{"arch": "transformer_decoder", "model": "autoregressive pixel model", "dataset": "telescope images of galaxies (Galaxy Zoo DECaLS)", "train_examples": 88335, "image_size": 20, "horizontal_flip": true, "levels_per_channel": 4, "vocab_size": 65, "width": 256, "layers": 7, "norm": "layernorm", "norm_position": "pre", "activation": "swiglu", "mlp_ratio": 4, "head_dim": 64, "fused_qkv": true, "bias": "all", "qk_norm": false, "parallel_block": false, "inner_norm": false, "positions": "rope", "tie_embeddings": true, "init": "xavier_uniform", "residual_init": "scaled_by_depth", "optimizer": "muon", "muon_scale": "spectral", "lr": 0.0091, "momentum": 0.95, "nesterov": true, "orthogonalizer": "newton_schulz_5", "adamw_lr_other_params": 0.0024, "grad_clip": 1.0, "steps": 15800, "batch_size": 64, "epochs": 11.4, "lr_schedule": "step", "warmup_steps": 310, "weight_decay": 0.05, "adamw_weight_decay_other_params": 0.01}
Rows from block 3 of a small autoregressive pixel model, named by matrix and row number. Rows with one number belong to one neuron. Each number is 500 + 40 x the weight over its row's rms, rounded and kept within 0 to 999. All counts start at 0. Numbers have three digits each.
After each neuron's rows are labels from the 100 images, of 14976, where the neuron reaches its largest size: "strongest on" is what is common among them. Only what is clearly more common there than usual is listed. The data: telescope images of galaxies (Galaxy Zoo DECaLS). In brackets: how many of the 100.
# gate: MLP gate (model.blocks.3.mlp.gate.weight, 1024x256), inputs 64-127
# fc1: MLP up (model.blocks.3.mlp.fc1.weight, 1024x256), inputs 64-127
# fc2: MLP down (model.blocks.3.mlp.fc2.weight, 256x1024, transposed), outputs 64-127

gate.221:513539536480509519411470538506560527535495482455469463485524491492478482511505577491486472480580515489487501399494448547535493561500487584485499549440484453431525483470483554502491494430491558
fc1.221:517504478538483490441567481447532551553547470493473497505478565504436557477571553577485517517532489499440500426483476529503476527502534406534479535398477501463476517526528485550532491408498482
fc2.221:527461512495464454524544527526538528451497443482459450482489484528487509437642545518434514474427508423492511505548449543548521512553469565543521564457421498379487439455526468498436467493502508
strongest on: bar: no (32)

gate.347:559517500540505547528466509497494489509471531570566440485496517534532418517477468545446513528555489570426457530480496532566507483528493493461498594552531496549465519500615395548454460402458509
fc1.347:556500489545509551480437482527549533525486498567584505559489547437546472503430526534463463467539507466457464529485516522495495446467506510529514487432519462521459493503513467498493509499563495
fc2.347:496453510444434521503579525540454521497506434466566501502515515438473469515479529463468435507539464590492525483562460505444458479562501454535555531571516536546469495543588466487441503546501537
strongest on: shape: featured or disk (71); edge-on disk: no (68); spiral arms: yes (55)

gate.345:564591554490501535581454508523555500567464520497516503474528484559506505449506523487507407489542519551505447487438511478557495523478511512420495476550517526481499501497537511548544446453484497
fc1.345:483502430539512481517576477573513518503462478409461452460596560406481545516502536529518491487497499483484446477532532521503576557548539518529491486476474492465451552518518594455531479479444547
fc2.345:512464572451480481472505524527540449466499593469513550450516498574486526486460475478507512500427528557535485446509561501538470497487523477495474551478544491557532530571491475477438475504524534
strongest on: edge-on disk: no (56); spiral arms: yes (45)

gate.519:532507453527507526506465435533543502538466552478597492463587526464527466517539526559513464568449462476514529482448505419564526397531498478486479447598490534512484499478530531478446519467453514
fc1.519:540477510515548505476478477563548514502442497443504461463499525496514534478508506455577476550487501470462503445440496506508514451495461456466472554555550504497514495547454552459519545526428525
fc2.519:612513537545516532431484522447494420471398512527519462578458517434459562441452548491531494481446484460501467522507534523464530543555488474577502524514553496500449521546471486565469517496498483
strongest on: spiral arms: yes (40)

gate.19:529551490454493432537516525476508521497502549459561493435510467512533467496504561520520554494525568550516518556567468413501479530486560597555480455436434506564499488542538503482475477492519527
fc1.19:554482479540494510474496552491561549551484503452516457539453506499451459521486496511489527571485544547470517551535527463524523569481608518544411500528536511535456540515564457464438495534421497
fc2.19:502468482514563469510507451540502569558539545478459463499526508524484557524590488469612561520529452474503508498530494529494532549494468478490557520472450408455484511514532468520498528480507616
strongest on: spiral arms: yes (39)

gate.140:498543507476520483432593530482505546516553439505472525513486550434552489426499493432440503504466498545530502509470451472560466519450551512555473469553552553454525516486538464514440510547444520
fc1.140:486492475481480448501483480537493543471528450564514480428561547522533452487490537427477560585477510494528504515508437508545477476463444503543553565539558527501433522478591443474477456498477482
fc2.140:458442504480528514557529444553498570497497534418522552474414540533529476452520471503465480507551461598445440518533467508517508561586500505461522489485525506577468433452478535541491457464506470
strongest on: edge-on disk: yes (29)

gate.210:469475488466556534557489535514501539494488583429499494423449505501418452455523417480530516462477549509487545454498487592477499499479483545494531494519424553468495574540494485552481520507520508
fc1.210:505517457473541518460504510526522518534478503521495487464503521431501514548474565475472469521535528488555361535476488455484453567500517490494565490530536487534509472550435501514521422556494505
fc2.210:411488489519537522431532466495461499511472396548527498520502493552517510502406582462493461480493538490523599433470529538495458553532451464517513507503557496536456507441517420519507513486585536
strongest on: spiral arms: yes (41)

gate.429:497455487596504523536473480585579543473470494547414552471505473514514455513548567502447535541507538515468551556472582465515505464550488465502506534501505550480484532477591481520405535501453485
fc1.429:503530425418540501488507553426459556523604518527527581481518588490451471515487536552496519459460433497448459533544480518487471487532508461511496464420502554559469529505448501479517560513462527
fc2.429:470540549590445444468487439522536476490485462465500524551496501476533455578472494472553474529460518536538487491404548449535582510470563540516534515514456461477479514458448513486441521473546491
strongest on: roundness: round (43)

gate.95:497474507518473518499467496546444483506524497588532464489594519478507503509512505533534581525501402481497446440549498560501533544552486486600456507531470499456500548524476472445498547551508508
fc1.95:480532543464508492500528487438523484502515444425461532489439497531500521464543514477510436474471554498507521552480411468499464445458483539395554487430492468518522435468529501529485462464544454
fc2.95:442473491558456449476554532452557434434538521426459532530486448465496511535443420505513467488506511482384551461439455526509425472522490501556477537463487510499550554509418509472538451452478469
strongest on: edge-on disk: no (55); spiral arms: yes (51); spiral winding: tight (27)

gate.54:523455563476538492591530502587540520534555436441495512552440488441481473525526532467428542554526481458468526418482590517559430490467514580566502535470543438489519450502506507528507511432544439
fc1.54:526514450487482461440505504505536511515538523502539504437568468516556453508447440470500415479511569531549511440553494473489570594525512478532549559478519581483439461481520429426474470522495516
fc2.54:476438479468530428484512475524479508469512520489524507545496522400488449506427533526496546495479497452438429480557478503561536479533513592551498576564523458525389519596435542443469515437510524
strongest on: edge-on disk: no (51); spiral arms: yes (41)

gate.472:509562506443507438537457470458465496497494475514513458572505521474433462507403474545439544505461479487462513489542442516478512505517433529560503472543466521528503469451481446444497543523504521
fc1.472:414619430515539455487438429515544494506539476579555418509520524506450432525465465500462440525514521489527524490558474510498560530494473532435511582531472485500545444552541540530492531474550525
fc2.472:526482469435457574515549478473540578483463452548525531508524538522521517592479479458511466427504522516526470583516400500479407536479535483560533536462516520513446495575502430503501493515465572
strongest on: shape: featured or disk (63); edge-on disk: no (58); bar: no (35)

gate.537:453482460506502550462518467556556548449553507502470554526469540456463534523526556507566595506483484501467464502492465542513486588473562480500502508473445474441475563466543494444501497446488510
fc1.537:662425482523510477508539448507497451471534493527522471480518471470560574548464487485496443457494533544559436547462467534538506494548497485493512448452464446488500502576474504508487466507494474
fc2.537:519532474508463447518443481585507529489507504456476527504495532552447546522508550482548513547508552540513509500424500455496473437515449423507501490518519559430528473519493472513487419507594481
strongest on: roundness: round (51)

gate.146:468479493588458567500451520541527540580517576501547503520513502487559510529508525458525459412444464511492461510477543588513454508532430537443521525501469499567468484494456434479450489462520480
fc1.146:513478454474550488568500515529443517495438553549477443479527498556489521470536535479437486544489459466482537600449450448535518563467542376459512455504575509442492464514550494471563524514439532
fc2.146:491524471541464505435425498483525570517546448483516459517462498483428524415561526562517482472540458476504505521563453456471578483557482508552458492463477491485517637472555513440486499536570491
strongest on: edge-on disk: no (50)

gate.41:560549536555481555488560449488510474520512481508540459484500439560488485517494430538512523482483474471512519440435459616453505545547527487531513438472437461527468546472592526498522433424517529
fc1.41:428471483483506503507532476475547509491478483531485542491511558486485484481522546527510436525537427589487428553553491451502560485462482520448478510494488527521554459544465488496523512525555501
fc2.41:453394500559442461461453543502410474534469496532500490558425507460539480493431464515508501494488590523492493544436486534515455506508468463543504549506538433547498482507454486552472538515479441
strongest on: edge-on disk: no (52); spiral arms: yes (40)

gate.181:586501462630526443437509504517447489528484495471509491431525491536499537509473490472507447509499451551471500486450470508508552495442481453463528520532553521528529507483528456565550522466559460
fc1.181:507505515504404482478516486540531490466555539467503536471605559433520477480530436486521522480488481519538477538528507523502506542462480530411419471478537486531558484558545507454517452505553551
fc2.181:495497504503478472573505578549525472521478562556558514493461530498489431481527530526483511525482412492563494535529602548502597451433546487512466397473499508500495492483489531477453480516490450
strongest on: roundness: round (47)

gate.308:535548485477528469538450463451390450565422403489532532495479523452457493561484481482553426481501551488526498418572474516465531470444543503498457514570525536481496471535496497501513476524492448
fc1.308:555550511506515428496506472441407493515477437492511566488482532521497510562475430559566411512515517490544518496544468496487557455479581479508490501539515528502489481532514510529515533521450457
fc2.308:516516441558516458495518483468431461522500505496496456516460536513537485494515465598494484480481604480510543444592497580549492570559518510514379483554529529418467535534466494529529493479559557
strongest on: edge-on disk: no (58); spiral arms: yes (49)

gate.584:536549504472481563499504514487529477566479495506487538441535510469502499470491492475506494559445475500507519476538455513517528505499547509484538433543488462526498454456551489552469537448538534
fc1.584:452525435538510517487542569493522525540478574473437539482415508507488472554501478573440548404457543557510483486478502543472454534467458463443427468534489435468541445472450483508429525504530534
fc2.584:475454426509519550435501521452538474566458566481501554509469488605498431432485404574479525504531455550454497397571515519514472567466467534450452446474460510507570475516478447563453455438524557
strongest on: roundness: round (69)

gate.707:485493474447497534467523513439467559498496541426410494511519466438532483528506490458430514456530497435521507476571566495526552492489441496585513502471562424480511491542506534476524483553537528
fc1.707:506542452507426451509443520542435442471525425494510523426559564552506474526478503528541451496544491556470476442545486548511471454435500516478507560461529566493504554497464496517478523452532475
fc2.707:505515517469525521483512487462459549548520541536407501445559479508448488500544519556516545442472523452517510485392572518494567555502498517525498485473508539477491508426480535521472505575511533
strongest on: shape: featured or disk (70); edge-on disk: no (68); spiral arms: yes (46)

gate.454:632470481451502539502524508527526489543469478556474466548505469494531491542419530524525477533457483502475482432474555524464534496517488487523493532558517468545488513493500529419473464498533541
fc1.454:437460509547512435499492487497485499531558531452505534514450550488488505423530549470470456465474466510523534533488456560551515533462517468549537421402477521475519455564510564548553490449456476
fc2.454:421434560539516489475547501540480528542534463490507538583460506529500526519510506542520531477477496560485592469492513462588527544526515553517532509507538485435466523542477525432528602460430582
strongest on: edge-on disk: no (54); spiral arms: yes (46)

gate.486:536493477517510518466456406478475483523509514498463438498556520542547542509494576497554539426463474553483501476521461446560439530509472583505526416547499475487481562576492489564532520433521534
fc1.486:526464565556491501495539567486594540508459545447561522468476533511485445483418525487464479529449501487507477547501540509471526456501529436474463509552532482551528457488488447457453426518549461
fc2.486:531486506544529517497475469521500484548528440508491525508484533421459485469486424523518493524517474492457511444483596468491489514468468451512522505522473516538606536433517488559504554486465523
strongest on: roundness: round (45)

gate.112:472489466482567510558445446493512540416495536473548542441464520510478518476460432462506496491508411503521455489447575517424469506466496503421495499479503517528531523439478539506491506538487562
fc1.112:494491440489545470581440477494562514404490552450520516482482496530477534429403448505528493461493401491540474502414538495475450438434536508390498507432527560491553528491522513470533525554492557
fc2.112:475519515498556386546454450481555554565496525518479481446563461569573491580514502527522519533511509534574438484493569457569472474527505506502399533403480473462548489499517486472492519425513521
strongest on: roundness: round (55)

gate.366:533554493537486471495524508452558592481528513558543516495549484461501446511458524529549506466535540534487449493435503584394505510504500495424496523492475479530499540408540538434476504487512431
fc1.366:438516544543505563558482522479528490480494451468554531580412447496556519471528539600503436573491472566458482529517499569430495517496475548481438589551487482475511506435404583443473551509528503
fc2.366:455445541537478473491564472458499498527518565477483477525494478478488481536514537478482486454491519583504521599551555528516461480502490565525531433552513487485492505524492589572513476513440477
strongest on: spiral arms: yes (41)

gate.465:472547550478477513503542581492531541513459596451494472403467524432476559581475470541507519518581511471509506516525469539454526527543526473476543494567416502421536484515528533544483583519550476
fc1.465:505522488492522561476522525506555488502526469441503490492416547493437518501503562518542531522509532458517566524534475494425524461521493450500520538485482508428556472419452610483497480474466477
fc2.465:473491533468477478516490491482552489491437463476514564491505478472498520522541475470547466513522479544532442488504522479497490384485449452492515458508527525479490498476554541515458481519433485
strongest on: roundness: cigar-shaped (29)

gate.722:538475445457467503512393445560411500451447513519535474454396528460491434434452436508575512522499524544507459475553529483521512465473531520478568516561468554566476490549507459518477474453534554
fc1.722:515527457476455553519408480522420538524458564464480498452427510503475511442363426519554520522464514512546472489538524544543523485458513529449588461483493570588495487511528424509504472492482500
fc2.722:480517544583502481504490492512425496489478471492527504528523495498490542572472508571550483473501565516474515459555492482490457445479475510513404499571531427412486502477522506476531428446512458
strongest on: roundness: round (58)

gate.729:534444559450482521481487449485509534475550440463483532571579439520491508484511565488495467533526455500508545542578458496474470520493591502496537470518530511506537474492459492535531496562464477
fc1.729:522437481541499488428462561475555531429520511535464498484512586480458473494465538420583471497481547471433530449468523581550520482486500525567547515475488464558501496568553483511538483632586513
fc2.729:524505474510459470489435487470511496508517497518486522478465579502552503463577536513470488522523509500473484541516504532549491472562433450503509649434532486570478504521530500465627548563508523
strongest on: roundness: round (42)

gate.57:545515480490524443402554554554523553546528547521512455511509534547482511538529513559476518503471559542466541531505586485461496570495501475491506525472464452499479561526563485514514516488431505
fc1.57:443472484509517511547485428444471448477471434489484531480510471466482510520534462463528507469511425482595444440471497498570531439501492554521503519478524564447483480496512555467482470530532503
fc2.57:519545505505556519470478510551490493538485501452448514454513518509517582462426415553432516483510449558454498519540538443473444552513517466509479468475538442483522499483479553450467538544500496
strongest on: shape: featured or disk (60)

gate.681:498503444441478528534540497542466479443479521507568501487524525535520499521544476569469445520517406443526466460490468430448446492496511549481544548496499531488544512479503510498423536448467502
fc1.681:515484498479408496594486479477538498512507512531556484477406440496516519452558534531466527565565466520528452481506483526516434608570461472436454525484490491485475385494580464587497498544486551
fc2.681:521491522498492506544472483511489489483484510509502525505530461512507534574457417540599482453452521492459499502479467467507451468481434506505571509563470564444477491507517484500450533479521586
strongest on: roundness: cigar-shaped (29)

gate.173:437526511532530432491505532447514582515490467598460470498429468501533515437503495448511391482453544445479521519515485497481432517536518467478486504482537498505504596576528476449497545470466544
fc1.173:467515528523491515438554496585515496559579469429485449531539472593569555536476468557441474424440436512492509516481527493480572488436510487525487530454482482561455541611552524510429554533583503
fc2.173:421450501526533460490481551463446558535486572459526521541529497467505477576511490510463474500518474482537530450470503431519515510517479513534481504502479498464528475493523580594485458495438442
strongest on: edge-on disk: yes (31); roundness: cigar-shaped (26)

gate.503:474499419478559476554443447495498552457538557477484497563541516561530555488508429459481495467472426537465521417608509530517503445505433594503547470565450461499499569478555471490445476472559488
fc1.503:571492562497438573401533539473474434525475404493540513460446456484493490458516588539514477465490534438555474575424529491505535486459603440503470505428501468473465412476428601504552512491482544
fc2.503:455452537507548470455536477510419497535461544486523507512475457513613456543452490535548540517490516496523447441437568447485502502568472451499461435440492498552510577454501433476450501538561544
strongest on: spiral arms: yes (41)

gate.35:457464471522576499557533513562487475531516485546551513505471478435564456475521408549550479440550516551556475490497466527535532526435492526537535551517606525479498477473508499504483449531482488
fc1.35:514543527560598554526486485483467537540494489465492474509529564531503438451400549479438415514463516508462513443492577483556501462447464548594445428540496486527578510439492552497499509460550553
fc2.35:576496500475519491454497456495546569452494456382475583546434457467502463511472474464478538492468550477519520510532449523490449417543502496444517564497536489538450515500487481461437513420525442
strongest on: roundness: cigar-shaped (26)

gate.724:555517507533517511516422528515495518453500522490463529435460446524474501533456530538466483570554510562484452554534485484488447544422516498520495475555517498508585510429509564514564505478533501
fc1.724:460511448517509480527461579566528458508507513493541517449547496503533514501524464490487511488477520463504424461578526520493454489516473489485522512550482522481545551478432491462516481541495534
fc2.724:501551517578498498508544562511461446446548504491484531501527479506459513469480525461435477488469509451464555453552597515466465512477522467418462502553457480503537573454577502553509474530515481
strongest on: shape: featured or disk (60); edge-on disk: no (58); spiral arms: yes (48)

gate.600:484503469463537504455469527489573506496590489517453480490442512449545532507561424425540504527472535481548536460516520455563519441456438510473489552523563476484490528478526488574500481512536524
fc1.600:494533476504587488475509493541504486503513504520420462451492553463573520498507452573495565515469511523600531490470510532558448412464550478506458565502530446391463469497622493542514540516585520
fc2.600:511536511500558489509517461514555484542442501544567427510483575420517481479470534476482512453494491559451504493506510455508489473551592499523460426491520583466470476531524554483461549466538571
strongest on: edge-on disk: yes (33); roundness: cigar-shaped (30)

gate.497:501507503521576597504529583504489428433478501434440580483560558435485555532440476435467479424503430533532466521519518562559470440524559485516544494552521514413516489428450519488464465593548535
fc1.497:541603484474538514479458480542478554487602475488449497469561492483533502580463535484470518507455394494581528443490518548581445495512484396492527495486538500501460513418441508505487520453440469
fc2.497:493476453500525507514524490517512460525527440492515513469493501478494460508555479535515549489486478533478543521522511389609549503493463463477425435523538468442465551458474444564457506559516450
strongest on: edge-on disk: yes (29); roundness: cigar-shaped (26)

gate.4:559552447509457498502470482467465581476498470485553482523511560553547477530483563564514498417474504554480589514462442487458510532527440482482523499457586519503501551482459530551461429460471506
fc1.4:519490593490456506407450582478482473458604452469458503499495515491622454519511416482473547458527460474438496520561510482504471461484562437509501512565541487529479506498523424469494482492478481
fc2.4:512503489525440510515565523450472496482554448536531473505511493457506528514387554549454509499613520531451533461484489522492388505514496498448528543443433492528515577508521540501443522488530507
strongest on: bar: no (30)

gate.56:447447458458549482457415508471534541550404475487558525519485543531502518533501550511532525475541478437440499464491521536466529506467567521439461493510400552513504539557398552509478530598529546
fc1.56:513487548513494501476562528512475476510556522518498485527501511435497517464549486439481484509500536589539538495548478500498442489484446503613518506486588468438498394448593497508449482464467473
fc2.56:534530548508553594462530529514473457490469486538468444507484580467438533523509455437490519491519548492478573449463512507444477565456494494521504460545439596534544498511453520485460532586517465
strongest on: roundness: round (41)

gate.264:479504520448521506515533493544470546616482535526486492466427567467481485528474565493499527524436464565506482515477453423484479466498447528528494480495532509507474462492541463518448518502495484
fc1.264:572554534477465468458518524462554493570539428539489467566510510498480467497495524522487455481473490506478510572509525477409473508536528522564533448487499511470531500458532439492522491511465502
fc2.264:448545514489554478484440502540518498488538531468484553487525486563506521420654518482463540449581511516556507560554526428470537452478511459480431486441482490530523552572517526552501510567537506
strongest on: roundness: cigar-shaped (35)

gate.469:527539564434500572469490556511505449438542463507488501420516504515475465546503472481461503569517536506475510473436484454483442449500505489500485433520465516488468494467470530550443555475455572
fc1.469:478463485503492575517436508533506508423543483506500520467448526474550434568508462504480512609481514488596488484454479493569486455454500443475499440512504503492475540516447484549444461557473487
fc2.469:509575497507479431501500397531517535505533574505513471555466518423472538485455461546462484505518512468461479484467444492520485515518491462525541494568510540452515509504488483460497468501548446
strongest on: edge-on disk: yes (33); roundness: cigar-shaped (30)

gate.43:472427484527529466518505464509442587475510486522457554490476473583562406484570527468516492506468506450517438469470545480487481497482506530512456461479566511443536576465484468568461496492519481
fc1.43:463477470452486559433480438521461452504450532456489503549517519505438503523509538559509530492601438554471504488459547503449488470495500516527488501499494516510502474491485516430492510518477507
fc2.43:459473539495470471516491479473473491549510544470456467420534535621433498514457466475480513473542501516533526450595591563439484544506444506540541482521454477490552559465499546498533481550550511
strongest on: spiral arms: yes (40); bulge size: small (26)

gate.684:537575488520533553446507479549484511510419466572607469497470488486498534482525480531480486556414446559453448546512418468453445590560518538499529529516545539534503468487488551536403503499433416
fc1.684:487524480526510609471391547534515489517505499510598471461491524511507553470503493554413466492463461496502475531491443569486469512515484573471527453498527502536475500474510560460519506456470478
fc2.684:589506512533517494508537495466437469511492574498548520536555537589465540490437501467545496417487573478436499537474455500571470497472535496546489521484515458497433474448467507494460448444510539
strongest on: edge-on disk: no (51)

gate.521:528544444532512466408435497439558445506486514446575533516557506484459427452464558539559540492483448487490514566512493496490492511417485529521529533486512547525468469522486478499551608553519497
fc1.521:487456477495398480481475498566476554485466506427559561481459547503543477502433447521459525495470557478440449534465574579527520416478516503458497512514535461477472519511528525517539502430517464
fc2.521:456390474434431490491507573539500479546570506503519406491486541494492535461490477572525528496503526455434510496567479515532499533520484507500475525543474494468533599551593434406400506444476476
strongest on: roundness: cigar-shaped (26)

gate.51:501472435485537485515525521493538448531459529524458428504459488515562514484456468474461541551523552549523463534504446541506524469544496458532487500510485590442503525510468546431464480474450534
fc1.51:489493501520478534478482481521477537503489421503446443490433518539490566475468531497506501537437534558474440492490489531446466474499521467504484530458486527486537523484493541451383503514511441
fc2.51:555487465547482516512556570513528468462498527475457545549483380412411560482516421591513505424475560495436547479501467443493481435531521446461502507560501514546499530476520489538507546457516542
strongest on: edge-on disk: no (51); spiral arms: yes (40)

gate.461:509527473453479525487405466494476456523528447482549404494436534496516571550514481483535463566458442517510491508502502482538433426483479509457471465569511509513511518524518473528452553542426455
fc1.461:514515476482507555478430475489491463560503426499572431492437542503504575532542500499572451568455461526504466521510526483517429476482497528462477478571484484502534486524525479512462529505431440
fc2.461:495531528506492483483591527528495518496446545497547518509494534477426505552562550566542437407504572420466524492436428525483486516587508512564499535496488467456444522517447511429544458487490520
strongest on: roundness: round (49)

gate.424:515537511496522598505425441550553501438547566466517479531547458487536467518535535478464492518565467475478489459528444508477524487512504511426479507586502505529513481473519543527523506506387534
fc1.424:525556493480514613500448441541535521448545530470508484538562471485548453509536527509503512512542490468491494448524479524461532506527495513434459520599543485574528482458514547551530498486388560
fc2.424:462541452500503536510491506411429454491441435567486449536491540508513585530485527568601494417460504529514514536465464404540471541549466489519515495475532387485485521492522531460487515502476485
strongest on: edge-on disk: no (51); spiral arms: yes (39); bar: no (30)

gate.330:493461521449496552524504533507509427548525529506492486455481563495438388506488501493487515462461456488454511477478458585501515490475491456491429491507488539481449498410509503547529473509557517
fc1.330:481489423514509494504508491604539520462460508501516443526503509488439461539441557537483477507511525553511493548469416515407484461474518486483486460456456541503519473528434528462528466527484451
fc2.330:476585490565467512549444474507521439549511447549576533555540513507509532572423473529516498579585479494557490526541452511528533478423489515484577490498463503532522555495560504504451523465531502
strongest on: spiral arms: yes (43)

gate.411:450536445454528490525496487426525575460568461490514537450467535498563449523477483495565465571514532478504477513487543495561486512471529498458459498493438536561499499545482563558564506571529537
fc1.411:500505580536501560454535534534519465473529541460493491509531600504540446460523439588445492503505384376488511486554457563423553543522407553502531535460539450544473460510522547458529533513506486
fc2.411:483491481405494625430511525508475522478503543536495503419491536552537483470593486493503506513609487510477534550522481543457518417524395500438494490522486492590517485479536485477528495571531527
strongest on: roundness: in between (66)

gate.529:580548568487546513501457529522487495497517497474492513585511542535471594518523542492481446529509540510495528506465490468439479475487567471491481470415493507543518537587534520474497554486487574
fc1.529:494539505546523464522480586459483525537484498444501527570495530495463477510494598518521476532537559468496465493488460435487509502511560502510534431537543538495496594527534521478491422504509515
fc2.529:590427443538522558463581475462453536519529515531507473463530467437453515528493551468507546490493473527557481540486491504445488488516467417449458528520513516574515444497475512519535487481430553
strongest on: edge-on disk: yes (43)

gate.652:489526460505481548577555489459522450561513495460487446488539532497561417516470522561431556619572513490432495501547503435477485534504474520513497552441488461484500535581506506414500471472473444
fc1.652:535475521541470478535474535552516484489501472511549517514521459431478467447421489411515492550498490493514542432472482502516522477536499445528521504510412576529562479394583523537473531507512543
fc2.652:408554542486512461513528476461481428418480479519519534550488539474523490547478492517562428518507471493486495508413556489540489456542488521479511529483533562507547494518490515472524503409429464
strongest on: edge-on disk: yes (49); roundness: cigar-shaped (36)

gate.237:536492446553493483492419462479445464500470533505414489491456511503505501579440448484519465431531531482497451510546522545488490456490493445456500477543460500532454606548435468454512480482482486
fc1.237:564491446541539466519561524468512477517477539530483479471596543557564569504515519493455472499518485488527509491511468553511532513570574451517513494451495497500513528490448480465487505495519536
fc2.237:549469495450531457500497560494576473509504568524595492563523464500411513512528519481468515534540436392520460482458520449490480551514485520524498501428450568589496483432524511445491526522511526
strongest on: roundness: round (60)

gate.606:435529459428459497512474452549545485545501555478433505440459560485514512543506537480498505500476521546470532456535454518552473543523454412568443531511511501477428488505526489525481429477558416
fc1.606:568480572514469472523508494490528536438450546469474472463474488561463474508626501492512451500407489525513597518538489485543511509593535466438416512505447538511524539477541454502458511467522548
fc2.606:601515552436463564507411425528545514498502474462455526486497506497457464518592435475451548468608505467533515514471495520565491503466473511542543481511536503415498499477542553560463567530486519
strongest on: edge-on disk: yes (31)

gate.272:578534527456504529492497513511549524513540499521447490517495524463530507497466523483505467544482527557521446493533464489494580483476545481467489473637546508469506426387482480566470512550552484
fc1.272:556438460467543508489492436510438552572516497503512473490444429494498487510472511567504493578466494510471493470579447559537551517402605536531523471528514488520485503474536512534525500490490567
fc2.272:547483490469509518516535525536509521406495420537501515533454461480520528523506510502490456502472495487510590559522554499469466469529417484586447550506516438474588522532539432479517472496509436
strongest on: edge-on disk: no (55); spiral arms: yes (48)

gate.638:493521496553538508465490479481548420569444488516534521529426528446492563550464503521496500480495580457479507451519518530501454473544538503460497473468479491457514465519489499494422529469447474
fc1.638:435501572508503498534511475499504518497500536497496532580587524477518580551414533541465529474446507475507509532487438443462555556494553500455516555456516432407487470470486529485489540492574507
fc2.638:455448479533520523455507520521469478509520513456526518527565495512476596514540376553555465477450502591488473500457524523475465489513454449504494517508490494462508484501498528446560427526485516
strongest on: edge-on disk: yes (38); roundness: cigar-shaped (26)

gate.706:520468523453509495554477500577498501502516490506566527521459490498522529552522543532543471546470506550485492546502528539440472495501520562544470551536518501399507442437492475469509517479468544
fc1.706:527501516493480484522430484604506441488502514487494511519500515524495512546526551492543476465462528504446448483533428565462459510538538444497510487514487556512517535458521503437534493495466575
fc2.706:472576428480578461490469523476508437455482528513479507551575519491548436463549458468480492460540535522418502574494471509524469509547516534512499508468530553516483463511487473388489499450498447
strongest on: spiral arms: yes (39)

gate.413:502443522588561454535464510484526546473509516483533505458516473458453448524503477513483565460531525471500484502516579468515560485504457385495487595565488541422563503458539501524454509509544455
fc1.413:490471516563500510510517512542505591451446488504469500505500471463494490473422449487478529510449463454481506479508543521489524535555469408498448497563488493522586424484515494463481520541598474
fc2.413:469512531474437415551543527511481502428504482521533436441525542404470487521569439497495447569537478525483513478534474535522515511482547476523514498454481472494493496485538583513521519519519491
strongest on: roundness: cigar-shaped (29)

gate.163:447466461506569438548504520539528449511448502456461519463467442536507434509473439499440603473555531485508485497495476533422561517474494511519516497528480534471566454492573570541464469537568440
fc1.163:415441488590503527496478569514538500581419442499478553434450467588535481500485478480472512514510549520491511526566462565507484477516422518506515537500483522507500454573465518544434495474606533
fc2.163:469526511526469523526505539516470475429573486474524514580505526362454491531511455472459484596515473461513492455466463502527507480477505477545556550529504463474441551483475467400538547450484458
strongest on: roundness: cigar-shaped (37)